config.toml
dataset = "regions of photos with short descriptions (Visual Genome)"
image_size = 64
crop_scale_min = 1
horizontal_flip = true
encoder_mlp_ratio = 4
encoder_widths = [64, 128, 256]
encoder_kernel_size = 7
decoder_layers = 6
decoder_activation = "swiglu"
decoder_qk_norm = false
decoder_tie_embeddings = false
epochs = 2.5
lr_schedule = "wsd"
weight_decay = 0.1
Rows from block 4 of the image encoder of a small image captioner, named by matrix and row number. Rows with one number belong to one neuron. Each number is 128 + 24 x the weight over its row's rms, rounded and kept within 0 to 255. All counts start at 0. Numbers have three digits each.
After each neuron's rows are labels from the 100 images, of 14976, where the neuron reaches its highest value: "responds to" is what is common among them. Only what is clearly more common there than usual is listed. The data: regions of photos with short descriptions (Visual Genome). In brackets: how many of the 100.
# fc1: MLP up (encoder.blocks.4.mlp.fc1.weight, 512x128), inputs 64-127
# fc2: MLP down (encoder.blocks.4.mlp.fc2.weight, 128x512, transposed), outputs 64-127

fc1.347:143098097128155172128128128132128128128178153128095164128174110135135068119179127107128093128084104095128128141145126128125137128128128152134074125093164128128128079131128156126128086141124127
fc2.347:087105128128196159126127101090128128151128128136128128146124167128107128164128125128158119126148128117128128156184087160177128140128163101128123143135128128148128103132128104112133130108128110
responds to: text has "red" (29)

fc1.391:146128092128096169128128128128127107103178102128128167128111128105128128166128171093128170146099091145086128128090142144111099099128115128093128161131120133132128124112111075128105126075134140
fc2.391:131135128166118140137142115150133118128128129111155132142128116152128128073139111162097147139123128170105068128128138158128128114128166087153110128151128128120145088144128113125128132118075076
responds to: text has "red" (27)

fc1.477:180128125128121165138132143144128128101128137128155138128149156106164128124083134115131166103130133204118113128128128164098128168128094157117105128101150128128092131164144128128128122128128128
fc2.477:137105128128116128119153128107116128158127098094137153128135128128128128105131089198097126128183099137128103128105120128128078186093141116128128156128161128128110095160121128139160128130177092
responds to: text has "man" (29)

fc1.276:125147108128132128109116141091121197172130144128128131137176173082186128128151128121128112112149128141128128128154155128167144112171128139145128128104128101119128091133153108088128120128105084
fc2.276:113069123122071172128128191128164128140094088128106125153138128128096135129128129079128105128141119128133128118124173128128118150140126128143085128128129130172128067136128138122172123058112128
responds to: text has "man" (30)

fc1.280:123128057101078134163128118139135121127128143143128128145123128116136128183137104128129158144116130104128169118107128151140133163134128119128128124147128128090179168131133148121128160107132128
fc2.280:128093128184193103128128128130151125146119187115153123092155128128128124134079145165112111128165128145157128089106108128091128104098143111128160156128128138131128094106141170128107117170128176
responds to: text has "man" (31)

fc1.191:132128130128135091128128112128175093116128142128158160114175085128128179139128165119128128128094123128128105157128128103128067141108128128113134128128170125162185098098093124145128101128067109
fc2.191:148096165122130177128093167128083116120121128128174128128128125103142105128172127138128084080128128168093161106128128128128110128147128131132156128164119128198178173128147161128113096128131168
responds to: text has "man" (28)

fc1.122:085149137152158114140128136170168084128128129075114114119128126128140171144161119128100193127137128128111128128081163170117085173127128173128126140088167128114119116110120108129176128074128159
fc2.122:126089128110122143135139092124135136128104106163130098119174167137150141138102170150128159111122127132140144150128141113118081128113147107143106124141109108161128103124115128131128146085128128
responds to: text has "man" (26)

fc1.62:157128130105080082128128068135113149128171093160127128128128143107185078128180155134150102134128182128116116107121101128153128084170158139155143133165147128115160128128181128128128139128119125
fc2.62:163128115125128068128120083161128110135128126099146168177166117103128141128115169129109125082169120128103128121101128128148128103137099128148089152128132113090120107164128128142128116135128128
responds to: text has "tree" (30)

fc1.346:098128128152158128128139140128128128128065138128128124108133164101114182128105177109142128128133102165125094097124078128114119128126136125131128094169148148159128130123107128122185110164157109
fc2.346:186156156098132153113163082160129170148072123139092119111128156186094129155230124128128140136128128125116128103129120128128128205128142128115128137095128093112128107090112128148143144128124160
responds to: text has "wearing" (25)

fc1.225:121128141130128083116174128141164158130124160124128159153135128128146128061161130096128111115128128177174128123133102178121128133135153151128159129128093128159147128140100147150114133128134128
fc2.225:148128095120103115128143107138149134142128128147090133128154116088101128133155125158120142128132128134181128085128128133128149103129142135128179164141102121109128132142079088128131118155140128
responds to: text has "train" (31)

fc1.136:115115122167134092128131128128103097078111101128128131094182149087152134121110128128148138096121134118145116092113189152137046128128128128128123124128134128128128127143128199114168146131100128
fc2.136:071128150128128115131112128128128128147128128123150106129120168128135128109171160132151096128127119124081128079095136149118094128128119072102113103079138093108106088113155138128128093106146079
responds to: text has "man" (27)

fc1.71:169128141099160128099114163080207128128148150128128122089128145141141128128128128069182112128128128143123186124089154128132125128128128128125128183128103128117112128098142186128128132130128106
fc2.71:159122129169131128108128104080099158150128062105079118147149105137138082102186134128128141171166147099128148128109128112098125146133122165137148132128128095088128203154156129128063164115076128
responds to: text has "man" (31)

fc1.411:111133180137118149154132128112091111138103128104128091139128082128117128121128152142128119113097135104128134128146092137107128128128128047128128185128128128123122086101159094116128160145131137
fc2.411:128144128131098160145129108128128156163089131114151157122092128077106160117172133140162128124200138128128128128110189128128113137139092128125149128177128128134139138149093093079128115074102161
responds to: text has "white" (29)