config.toml
image_size = 64
horizontal_flip = true
decoder_width = 320
decoder_norm = "rmsnorm"
decoder_mlp_ratio = 2
decoder_inner_norm = false
one_sided = false
weight_decay = 0.1
Rows from block 8 of the image encoder of a small image captioner, named by matrix and row number. Rows with one number belong to one neuron. Each number is 500 + 25 x the weight over its row's rms, rounded and kept within 0 to 999. All counts start at 0. Numbers have three digits each.
After each neuron's rows are labels from the 100 images, of 14976, where the neuron reaches its highest value: "colour at peak" is the nearest of a few named colours to the mean colour under the peak. Only what is clearly more common there than usual is listed. The data: regions of photos with short descriptions (Visual Genome). In brackets: how many of the 100.
# fc1: MLP up (encoder.blocks.8.mlp.fc1.weight, 1024x256), inputs 86-171
# fc2: MLP down (encoder.blocks.8.mlp.fc2.weight, 256x1024, transposed), outputs 86-171

fc1.460:509500536515475539500465500468500530555529500500475511522534488538472536511472500469502510524481500483432485480516536558503501489474527537500459500500515463476477500500512500516494523500519511500500498521509500440500500512465509500489493497483500500500500507
fc2.460:495472522496481478449431500529500457511500500565469500518531435500524500484457500493500462491466511468510437500527498514449500539499522491488500500500537523500526507505495500500513500500500548501492500501500483460500500492518498518502520547448450500500526446
colour at peak: pink (25)

fc1.199:500527507556500500500528500513525526498446466491500466497500516509521508500519458452500540475464494532500517518501516488468500500513517500499525521500545498487443552492479492497528500479477516500500500500478487500500500500518473512495500500485498493474463515
fc2.199:494500500500454512455486524519515500504500470481460500573518471504500500492559549500521496491500487500500561513427518500500466500519500463500500478500500534527509500457492500510495500499500490500544500531480495500500500461538484500491500495394484500500477500
colour at peak: brown (61)

fc1.411:490513500541422492494518476500512500494498500493483535500528498494460489497517485500476500560500500500508543517528466465500500500526500497500527472545465503460510500491545504474475527500483500454491500500487466471553533510500513504514500473479500500500466500
fc2.411:509480491500548470500528488511463500555491563526475500500531500500455499500491483520500503500482457519516517515496485500483500500497548505472500500500548463500500499528512487483450514485500539477494500485480470545482494500500469511489504500496490495540521525
colour at peak: black (31)

fc1.387:514455476500491500500506503434479512481500500539452485492528500486500500500500517479450500491498500502514547500448490512500455500506500500500499497474491490533545500518563500510490485500540531490516532527512454500552514457500413464456500490538503525521500500
fc2.387:498500505500494530528488507512496517500500532513500518479544497464500500516495542439504472503497477490483500438500496529500502519509542489522500502471500500485567503548463500443500500500500500511481500541499465483518533501488479557472499512522513438500500500
colour at peak: white (32); pink (31)

fc1.476:500500459500545482525465450463530500443500521495500528506512534487489500516507545440495571526484500500459444500528481561458500500448424500500500458550516500458525500512523513500500500570500500468507485469536518511471500503543500523496480500514543495500465500
fc2.476:471500500468500533500500500464534440493500526505500529440469500471499500507487500475525502503536448481445500488500500546500468492503491516516490508460457500509500500500500551500500504503534521513465461470518498519483438491500500474500533500500489509475486508
colour at peak: black (26)

fc1.180:500500510500526500485532500485547500508504477500495500515502498500532499477432500500487490507485492553477445500500446500500478500458529480533500500500470500535470510497495484529500527452492565500486500500486503502471521576466506498499527443560500500500499500
fc2.180:537500497486472472500532500500522500452474532500538500500486479500500500461603485481526425491500507513500481557505475518509469473466521546546537494500483548503500474518511524486500500500511518500493500500482522478500500487500500423500466507500498500442497500
colour at peak: black (29)

fc1.130:514500454469520520555489474500550500500500542500500525464494504439538536500453500502478539456500500494505469458514482475519529505493500500484500476489500479505500504478504500514439468500500526482504537500500504501484537500479497494541478456500462500500528500
fc2.130:506508534500547496521510458483500514500485511536538499469500536476479506475500539515468483500526500461500491466552500502488563531494502535500468507498482500500500500500513478500498482507527500510453493523500488500448500465505475511497500536507512500500507500
colour at peak: black (49)

fc1.552:500500505500507520514500485508500530500529471500469498500500473491500500515545500500542500531491561523529500494526463515500522500465477514560525547500475552527522505533469522543524500500500500516464542548500501548500471479513500506500509500500488505500490500
fc2.552:500544481487500505504496510472461500472513550500511488450529531500500502545479469500500500500500491512484500458561500529500517500533500509500517500446496459528500525500545494512529500503500500484535540487500500512475500515467504498448500471442506500501490519
colour at peak: grey (68)

fc1.490:500554473497500500464531500500469500500513500500500452537500505468468563495500503504542507520520522534496500515514500500500490476476532500500481500514519500525545500483541526500585482506500493500520500489541516492515500533481500508480500500525459500496484464
fc2.490:528469477499500521500500492562514516555500448500500492517500500457500479480481524502500531500547490466489524510467500500500496506484513500476500466504508497525499503500500478456500511500498470500485544514550488520511434514464500449492483549474500500500482500
colour at peak: black (27)

fc1.325:500521500500444462501524509501500520471500528490500577468500474566503514522516500496484524528451500544503509500475500527500500495503484500500500486547530509500496500526500500474498483545505458500524485527469549500467546497519555500522500500487500476500500500
fc2.325:542441497466519539495552500450482500487500500500491439500525500500457486500485500500486503503500500545489521477500500500500473521500522435527498484474500477500492512545524477519454494452504478500558516464528521500504500465546447533554500500539520551492434515
colour at peak: black (42)

fc1.333:511472504500500482502476486507492528568490500530493500500508534500549526481485548459495490484518500500440526500528557543500500500467503496459479452500500517513533500500500530515536430500505462537543483471473512511463467500500500518500500476542500500535502500
fc2.333:500485534500517525471524528500500509466463511500515526465499478500497500507500500521534510500532495500492472495500500537500500500553500552515494522500479500487530510496500478464540466532500500500439547539500454520475500500541500500500502494539499500478488500
colour at peak: black (48)

fc1.9:500500519490485500500508543507533528500500500500472500459520474500500526524519500455518538509481511490457505500501500500500524477494419500519500520500501498500500500500506471500484507483482500494465500500500484493500500496507500422474504549452500500500500506
fc2.9:500531500516500482500556500457482462500500539485519480500500500516486550483500500530500483541500500543537468520500500534473474540547519500500502500509572461500423465500500511500500500539500522543502467482510465484532479500512500506500480500512500457476539500
colour at peak: black (27)

fc1.516:470424514471514466500536502500500500472500500491531500526500500523500471483500538500466486528540503500501500506547472511550579548517511447500464519484500496500545486460500513453518500491500510500487604500503500531564571500500500500500500500469525509500498515
fc2.516:500460507500502500498477475494500500565500514516500500503535522472473476585578500470500462458500543500500500500500500500471543501553480461461501534500549500507559539500500482500500500495500500507472542500518500496528500500494506485500500446500545500535496500
colour at peak: black (28)

fc1.122:530457467500500500489500500469500461500500467500472466470500500500500497500497506500500533506531489500500500504490560500502534513458489499458500438500525500490516501455534479543542534465465477500478551516535570495500500500500500506539545543500500500500524520
fc2.122:500478500500449477512477517511523467461500500500467500500500449489507500500500513487515501500486497484500500535437463466500500467490537455500522455505500500525497500494467480508500590500432508482506470500534500495500532520518517461500483472447465500500500475
colour at peak: black (53)

fc1.497:456506500500470500514500545500580504500500541476533468503500508534523500481480522530500518500478500500543500516491516534443472503517428485500500500500481500469500500506568495502528527515529467500500500500481492465500515537500500538560500472432500500490471500
fc2.497:507528500473470466500500508500536515516473463487436503500513473499522513427474488533500500484472500539507500511521500549525469487482516500500505480500500500520512548500537500526545503546500472480513549444507478500481511508574537500528511500504494500500466487
colour at peak: black (29)

fc1.744:505500500539479500500536447470521500471465500510510484523499495500484500462529454490552500511500515500559486560493501463490503520512508500415502500570499490497481529504569500501500500486502561483499500509467542500519500492500435500500471480491493523471509513
fc2.744:500485500494480500492478502515521510510511552469471463500507479551491508471500508490500500520496500500520525516495508427479491500507511500494553500500478500550500509483493461515524442498500548500461557517493490480500500552553547520500496500463505500554438530
colour at peak: white (26)

fc1.240:490506536522500500500510514500473549487440500500470537504500500559533551546541515489520481526500487515526480500434500500460500453477500500500500444513500519500491500494500497545500550556539503500500500500487500500482500500544502500493504500512514515460491500
fc2.240:496500537497487500500476512500491500450483502553556500483504467431492514453541500487451523512481528500468488445500548500493495501523500500539500523502488500500500500500493529495523500545535486500500458513500530502549483535490500500507492496520500497500486466
colour at peak: black (49)

fc1.318:500465471534488523521500500467500512451488500454472451450447508513545500500539536500463462500448506497500518530500422470443500486467467520500482485500496475526500536500444487479512487529511507500504452572500500518463500524484530476540465510503524487463517505
fc2.318:500463459482500530456484482574500500514483500542500532500500546500477502508500545493500486500490513469500488500519559500559501473541500470437500479537453487508504510483482500500453525524473500500500535486500513505496500500430500488539500500500483508502500464
colour at peak: brown (61)

fc1.368:500562510498510524518523503479543500480496500466496506477532503531480516483500498500459459488500500504477511480516529497511505538532500476483484467500551451500478508500551517498513494551464500500480526500500500477463501502500502504490447522467559470448498500
fc2.368:513495500475500557500505500476539478500445481500516500461541500512464440535499519500539500516474494501500516500531500500503479540500500518522500488521500523477509500466500518467500440547520465500510519500500454497500541529500521528500532500528527448500500507
colour at peak: black (37)

fc1.336:456505473496500500447517500500500488541468475500533546500505521471527527535517500539500508500500500531500535500543517528500500496566502470488500500500457500485473453521495489500502496498478500500500541455500483500493500500500500500520500478458500525510536466
fc2.336:500543524465530500479510500487486514474500537505500500483500500495491488497493457565500541500500500451500500529515482500496462452500500500533491517535414467500500471515500500475507520499492493445470540527500500523510500485476500500494517510454431500505514500
colour at peak: black (52)

fc1.278:505500500532500500500509497520500514525477519504433500500497516521500475537508500463521500482486529500464470536455507496479500504470500500500512475492489500438500500490519491499500500495500500538500527487513502500518500478518507542565500562510544497500500500
fc2.278:529461500500511505561500500454509459500481520487482526500463492440500468500491502500472560523514504500468550442512477519500477500539473500500493470460461518517441507500428500480492525500513509532521500475500479492500500509498526523450456538524486530479522548
colour at peak: black (37)

fc1.191:540533500500531507535502508489500500481448490499500500532500503506499534494511411500509491489498500540470512500500500462500493469542500525518500500540492535519491500500500457520491510512518534528500498499509518461408500524507503500500500473469500509474500560
fc2.191:468500500505500507514477524495453512521552494533519517484509500518500534500542499500449529529507584500500499473500491498501503487500500456534500500489492494489465506529500520512510544482500511500500519506499506478526500520508532507500502483459486500453436500
colour at peak: orange (31)

fc1.219:491513500492500500541500500546500522479509492467502489515488460545495500537500493488500507500500500492489469497500575500490500550500467500478500500491513508500500509500495468434500536504507496489501466551500514413505500492484469500500493500489544550527500500
fc2.219:500467500500503506463500519494500500489500536500464464566493511500507503421550500553541470544465487480480489500498526500500564486523500473564524522519510500433480499500500500483434557507500482515526486527500500500476500504508463545513511500488500505543500451
colour at peak: brown (69)

fc1.308:486449556506515500503500469500513465500553499500522514528477536500505485525500500521510512525500529446517514500500558444500464505496514500497500546428464500461523457510458479532517503452484492500458500528500501500500514460538523511500483569500476500492503527
fc2.308:489462465500500525502537424460489493496500487481459500510560442500539511495452484519469500509499471500497500477500487483557500524490522500500500500500435501513532545500467538519500495500518442500500500525491496542492446511480500498557507454500500474500501456
colour at peak: grey (67)

fc1.661:516527514495531500487551449531561500500500533493522500500500500500500500466533536526500533538500494481496479500496509512472444480500500500492525453559522500496541486549527448460548540478470500500500519500529474468500500520500500552505500521468472515511500500
fc2.661:541500535493537483500500500482526448500500500512513473504440496478500500481476527495481485500520472501500491500495490500556497497500466493500483500500487500500440551457500539511469500533488498544500483499507486503500500513496493474433542500525500500500500500
colour at peak: black (49)

fc1.599:508493468500462534435500500492501484500500500472526528523516527501477539503487489500504465526510482489466500500487500500450500516498523459439521509514543549498485436539517564522507503542500492469500513456500500465471506481492490456500490525503496483480478500
fc2.599:500477548464500499500467494529464550500498448500514500500508467586521525499447511545546482508538531504500465477500498488500519480500500493514527499493506510498493534500517487500500500587520496500500467500500509478476485500500500513527531456500552500465433463
colour at peak: brown (70)

fc1.598:494505500500500527490500500458476531500500510552500546530500500500483502537494492500505528513532500500500463500500545500488520500555464493467500551517539500500508507500511500541500530500500511495514509530500500466500466463500500533491569538500500519526500489
fc2.598:500512493480463469500440500487551546532544446500500469498500505500477511474509504500549446500500500493455411500500475505526500500536531500462510484486505490469522512516442480484468492535579500500473465492525481534500532479455551500436474537454516500500500500
colour at peak: pink (26)

fc1.737:545495500509504455517495529440484528530508500553500517500500500577522500518500505500477500500500546504560512500500506518509500469529504454484500500500520500463548525497518457501500517474453512555497523517525527533443500430495555494478500500500500500561500500
fc2.737:466500500502474402500500481528553500526460500468525452459497500500483491500528475500532513500500508473497500500477511555516500500519500455483500466500540500546500500496500544470546523485510522500500512516500481507522516500456483530500449491500500486500521462
colour at peak: pink (38)

fc1.93:498478499497530518500515500516524477501485494500553530513493500500472473489500496450478500508438500473514505466503495493500500492504502399501463484493465500500545486439502540482500527478485483508500500449500555500532500546549498500477482500496475565464539500
fc2.93:489543500500521511459525467493529515532494517500521524502501513500547500502536500500469535500493507487500502500509509486572500493500500500477492500500488537522509487533500516471559500507543500515505442460464477500537496516476445500500478500460483500483523500
colour at peak: brown (61)

fc1.217:500500500452547543482466500539492500482466503469500506465566471495531478481500518490452466496500518500472500511557442520499453472472500496523500468490500518464527448499495500508543515519500500500507491500500503474517500500508478504498500487464503510514557515
fc2.217:496540541500485444483500549500541495500500522500532469510471488485485490512469516471526446500533454493497507492524459489537500500481474500506467530499498467500500502503500500522545468500534506528465558521500533500515500513500500512500500500553500501551540500
colour at peak: brown (64)

fc1.171:500465492523529462521487485500500491500488513483506488517482501523501500496449522483469477457462518541543434500500500534474500530492500516500508417500500500469500514523537500500482482500500502473500455500520500446494500472511552563502474466512518500529508524
fc2.171:500546484504483525489526500500509492500500500505455478481470477465465475513481498490500500554485508500500505472518500487500456569461540501532500475530470500503500500500458493531524485500515513500466500500526500474500525500498500491500500527562490490500450473
colour at peak: black (35)

fc1.667:492499513475513497512500491500507475470538500517500465458495503488431500533488484500521500500517467449500544500500516500500457442500489500449500500563500500500500500523525460553500500501500500500501494481500461500567471500451530533555492497494514520451558490
fc2.667:500503500490500491475520498501500539464498500555500539507468458500522476488444500498526470549481497497477469500481511500461505487501542500463500500533474508500494486500504452500474500548505581500517494500480527500492457554511518512457449510477500534549523521
colour at peak: black (36)