Rows from block 5 of the image encoder of a small image captioner, named by matrix and row number. Rows with one number belong to one neuron. Each number is 128 + 24 x the weight over its row's rms, rounded and kept within 0 to 255. All counts start at 0. Numbers have three digits each. After the name is the row's rms in percent of the matrix's.
After each neuron's rows are labels from the 100 images, of 14976, where the neuron reaches its highest value: "responds to" is what is common among them. Only what is clearly more common there than usual is listed. The data: regions of photos with short descriptions (Visual Genome). In brackets: how many of the 100, against the usual share in percent.
# fc1: MLP up (encoder.blocks.5.mlp.fc1.weight, 512x128), inputs 0-63
# fc2: MLP down (encoder.blocks.5.mlp.fc2.weight, 128x512, transposed), outputs 0-63

fc1.359 098:189128128125128128095113109109128128111128134141101148100146167128157128124127238141097112109102095171128163110155128128101105140128135113130121120128128135128165128128128116126128120147146128
fc2.359 109:128122114121128154128128128128156100128161127148128124150128125128134165123128098194124117129106167088128152128128128070128128128128113169112128128128134128157128118149118132113122123128128117
responds to: text has "man" (33 vs 8.3)

fc1.304 112:128128128110127140128128144111127164128095128103128128091108153106116128075118210144128160117128126147095099096172128138133113154128128128150128127097094131110115136128094088128167099135160138
fc2.304 108:128135127141126128110120174131130128128127161132082128121172119062088146128160104114128128100178050143114112128123122128124103144118128128066139128112128109115128128122136128128098129096128129
responds to: text has "man" (26 vs 8.3)

fc1.306 104:163134156106176128128128159179140128141128154112172113128182130128176117166128167128144128128110128128128128140109128116128120144128105133161128166172138146128119107212142128128128154202143128
fc2.306 105:121125129091128128116126167128135155161124137144158128135107134145128078144089128186128136169128134128158126151142128136146144124107128144145114112128097133156160128197114149148128128119128110
responds to: text has "sign" (38 vs 1.9)

fc1.310 095:128128140128137128060156094084159194128128168128128110100166194110128128103128129172095128128136128128140083114160119128072136128137119107142142128106120099106124128128128144104115089128150120
fc2.310 101:083128128094125188071139153132128115128128146136167108117128097128123128128144156094128128177095128128105128146122122086128128107128128128151184128169128093128128105123111128085103128102199128
responds to: text has "man" (32 vs 8.3)

fc1.183 095:128111155136128104148105128082134140116128171135111068131128130100167128128114136096128128118128128128109128128128190114178190091128128109136148104128160128128147159096128144124144163107131144
fc2.183 092:167128099144128149183131128114128093128128125132128072168135120128141128148182140128146128135128122128128106132072135128112108138178119128081171116128108128107128128086098108144152163128149151
responds to: text has "man" (27 vs 8.3)

fc1.378 098:142185126133128129128100108094179107116099128103097128128128112097128098101147091128148160159137100152142135178128128134107128138154105102190174143165139128128119119128149151104128096128141082
fc2.378 087:122074128128128124093117128126128123128124128128139158150119128154110128113140175128123128143128175127194128131107128105128232070139143150128128126128065145091130166128128096128089128128140143
responds to: text has "red" (27 vs 4.1)

fc1.391 092:150087128128128123128168096116128128145128158128090176103128147128128169110128134128075128171124129128128128072125150156128123128119128099128122128091112128128134128110128128074128097108144127
fc2.391 090:128128112128166153171090178128132128128089128127097105152128150181148139117143142165134128079135112128128131177135162109134128107128119181138101106172131109128098138128144106099144188128128128
responds to: text has "man" (34 vs 8.3)

fc1.254 077:128149081128133128128098128128128180128150161128140117128128128128117136159128128104108045159123128128161128128146117128128128080119121128091177128107128128132102128150104128133085128128141154
fc2.254 094:094067131128100084140163080128128114128128163149128179128128179140111128135110128113129127128128128145128117128128128128146128073164160080128097139140128134128128119130128128128137128079134154
responds to: text has "sky" (30 vs 1.8)

fc1.343 097:092128128085079116132128137128128116128118171071126148134112128124187128068128105128198128141148136084133128136100170128128164101142105128149119111140083128156080107115128128128205150108095118
fc2.343 093:136101128128128128167140149107128149102115038095096188128128128126107145128149112128127149147128120121142123128144128161121121107159057136160128119066139098176126128128128140128128108128146128
responds to: text has "red" (29 vs 4.1)

fc1.345 097:150128111091137154077100093071128132108089106128108128129165173164140128139146173087077164167094128128175137095169128083149175123128140141102128090128128145152128095104128128085142113170128158
fc2.345 098:128108128107126093128135128146128128128113109205126155128128094102170128128129103126166128103171123137128152128128128141173138128113128180126128119148138109125102128093103125116118162095139114
responds to: text has "man" (26 vs 8.3)