config.yaml
encoder_arch: "convnext_v2"
model: "image captioner"
dataset: "regions of photos with short descriptions (Visual Genome)"
train_examples: 203450
image_size: 64
crop_scale_min: 1
horizontal_flip: true
translate: 0.12
tokenizer: "word"
vocab_size: 6471
encoder_isotropic: false
encoder_norm: "layernorm"
encoder_activation: "gelu"
encoder_mlp_ratio: 4
encoder_inner_norm: false
encoder_patch_size: [4, 4]
encoder_conv_stem: true
encoder_depths: [4, 4, 4]
encoder_widths: [64, 128, 256]
encoder_kernel_size: 7
fusion: "cross_attention"
decoder_width: 320
decoder_layers: 6
decoder_norm: "rmsnorm"
decoder_norm_position: "pre"
decoder_activation: "swiglu"
decoder_mlp_ratio: 2
decoder_head_dim: 48
decoder_fused_qkv: false
decoder_bias: "all"
decoder_qk_norm: false
decoder_parallel_block: false
decoder_inner_norm: false
decoder_positions: "rope"
decoder_cross_attention_every: 1
decoder_tie_embeddings: false
init: "torch_default"
residual_init: "scaled_by_depth"
optimizer: "soap"
beta2: 0.95
learning_rate: 0.0012
beta1: 0.9
shampoo_beta: 0.95
eps: 1e-08
precondition_frequency: 20
max_precond_dim: 1024
one_sided: false
adamw_lr_other_params: 0.0024
max_grad_norm: 0.5
magnitude_pruning: 0.3
max_steps: 8100
batch_size: 64
epochs: 2.5
lr_schedule: "wsd"
decay_fraction: 0.4
final_lr_fraction: 0.05
warmup_steps: 400
weight_decay: 0.1
adamw_weight_decay_other_params: 0.01
Rows from block 8 of the image encoder of a small image captioner, named by matrix and row number. Rows with one number belong to one neuron. Each number is 200 + 30 x the weight over its row's rms, rounded and kept within 0 to 999. All counts start at 0.
After each neuron's rows are labels from the 100 images, of 14976, where the neuron reaches its highest value: "top examples" is what is common among them. Only what is clearly more common there than usual is listed. The data: regions of photos with short descriptions (Visual Genome).
# fc1: MLP up (encoder.blocks.8.mlp.fc1.weight, 1024x256), inputs 0-85
# fc2: MLP down (encoder.blocks.8.mlp.fc2.weight, 256x1024, transposed), outputs 0-85

fc1.499,142,200,244,179,200,220,203,200,208,191,200,235,219,188,200,155,135,254,160,201,200,200,193,200,159,105,215,173,201,145,200,177,200,250,200,219,167,200,210,166,200,195,223,200,200,200,195,200,191,241,200,170,155,210,200,218,179,220,200,200,200,170,197,177,200,200,161,234,200,180,112,200,200,200,200,233,200,173,255,270,170,213,224,131,200,200
fc2.499,225,200,192,137,259,245,199,201,200,211,174,186,176,154,203,213,156,200,210,228,200,184,188,258,200,182,165,227,145,159,142,235,200,194,166,200,210,159,205,165,177,163,183,200,234,141,200,191,200,200,152,235,200,222,175,172,204,200,198,200,200,212,196,120,164,215,187,217,200,166,189,171,161,200,200,212,147,281,200,200,184,186,200,200,248,200
top examples: text has "wall"

fc1.756,200,242,212,200,208,176,200,200,200,200,200,191,221,216,204,200,200,199,201,166,177,231,202,182,139,197,255,211,291,211,212,243,201,200,243,170,200,195,251,200,171,212,200,139,153,251,235,200,200,182,200,200,224,200,239,213,215,182,170,227,163,200,191,173,200,200,200,254,200,208,222,215,200,193,217,187,200,274,200,165,200,200,200,179,159,151
fc2.756,200,200,200,211,136,200,203,166,200,200,200,164,200,200,200,200,197,200,237,173,209,200,211,228,169,200,168,225,189,209,157,212,262,194,194,230,200,244,185,153,208,163,200,200,231,200,129,205,200,237,222,170,263,195,191,192,245,173,191,259,222,240,216,229,228,177,251,195,244,133,245,236,200,200,200,236,200,149,172,231,200,209,200,200,243,139
top examples: text has "black"

fc1.641,200,169,152,254,156,200,126,200,205,200,200,200,200,180,268,200,161,183,263,168,200,194,129,235,200,226,207,191,154,233,194,194,231,204,218,189,278,178,197,200,171,143,212,200,214,200,200,176,162,200,183,200,192,223,200,222,200,200,200,205,197,200,185,152,200,239,210,197,200,223,192,200,212,268,199,211,182,250,235,224,111,179,143,182,200,151
fc2.641,200,200,229,200,190,200,231,200,135,175,187,200,200,226,200,200,101,256,200,154,200,200,200,163,172,191,164,197,225,225,200,242,163,199,200,227,167,169,167,168,210,217,155,203,200,225,226,275,199,168,243,200,233,246,200,165,225,200,200,200,200,190,200,200,139,200,200,200,206,200,162,200,271,207,221,150,222,194,200,185,240,200,213,200,181,219
top examples: text has "grass"

fc1.253,224,200,244,193,234,190,200,211,232,191,200,162,200,252,181,200,239,199,200,181,199,181,146,185,200,200,200,200,229,190,196,200,200,185,246,173,253,185,200,231,205,209,200,152,204,200,209,200,200,118,242,178,228,257,200,208,200,200,190,157,136,200,200,165,191,226,197,200,177,234,211,255,200,200,230,194,201,159,200,232,200,200,219,200,212,121
fc2.253,200,188,200,99,267,230,189,169,238,243,188,223,200,192,219,176,223,184,232,178,200,151,224,183,225,191,244,248,200,212,200,200,200,207,226,159,200,182,151,200,200,200,143,134,200,197,286,200,237,241,145,200,221,240,179,206,242,200,200,200,200,194,221,258,167,252,200,200,200,200,200,200,255,237,200,200,239,200,142,221,191,106,200,169,230,192
top examples: text has "man"

fc1.719,131,224,174,200,175,200,246,151,143,169,180,241,200,200,147,184,174,171,263,194,176,200,200,264,170,214,162,200,200,218,200,202,200,200,214,238,131,200,200,186,171,177,226,272,142,218,200,235,200,200,200,218,208,210,200,221,200,164,165,181,200,200,263,200,200,111,173,243,262,218,191,257,209,185,200,218,200,200,185,200,211,215,181,221,184,208
fc2.719,200,200,200,235,187,200,200,200,195,115,212,200,180,200,218,233,193,203,149,264,220,219,207,220,200,201,248,229,200,177,131,221,208,281,239,273,200,200,179,210,214,200,200,117,144,216,200,200,177,154,200,246,200,191,200,200,143,208,112,200,278,200,210,200,181,130,180,233,243,200,200,200,251,167,200,196,205,200,205,181,200,188,200,200,200,221
top examples: text has "man"

fc1.425,173,200,172,231,200,167,192,230,197,181,200,215,218,137,209,261,138,200,237,193,194,200,222,175,124,216,207,127,202,200,209,220,200,191,189,146,228,256,200,254,200,245,200,200,196,195,225,192,202,211,200,220,192,209,200,200,200,217,226,136,200,200,200,200,185,165,200,200,200,126,135,200,168,188,155,166,122,200,176,153,149,200,211,220,200,236
fc2.425,182,234,200,195,205,200,200,174,183,190,162,237,176,200,200,200,200,200,191,158,200,200,208,209,200,226,139,209,155,200,209,200,200,200,200,178,200,215,128,136,200,200,200,200,215,200,169,187,200,230,150,231,133,200,200,211,258,200,200,200,158,200,185,244,192,230,195,254,200,190,204,177,200,173,176,244,236,240,168,189,217,200,253,200,222,182
top examples: text has "window"

fc1.433,211,141,221,179,263,196,199,121,235,247,184,200,224,142,161,149,225,189,200,211,200,230,174,200,241,200,200,200,208,200,179,157,211,192,232,145,145,200,240,146,243,173,265,252,200,228,200,178,266,200,245,147,218,213,200,200,136,95,232,243,200,218,209,200,162,181,214,235,231,151,238,200,237,151,209,200,170,242,200,217,196,200,200,219,187,217
fc2.433,200,175,222,163,191,200,200,224,182,151,147,217,200,193,211,200,216,208,200,228,200,200,200,168,175,229,200,213,198,179,252,176,176,251,215,155,200,225,200,210,181,141,200,213,148,288,200,181,174,190,200,163,169,238,176,149,200,188,247,139,149,200,214,246,201,200,200,230,215,200,200,200,185,200,158,170,169,260,230,158,239,199,209,200,200,185
top examples: text has "man"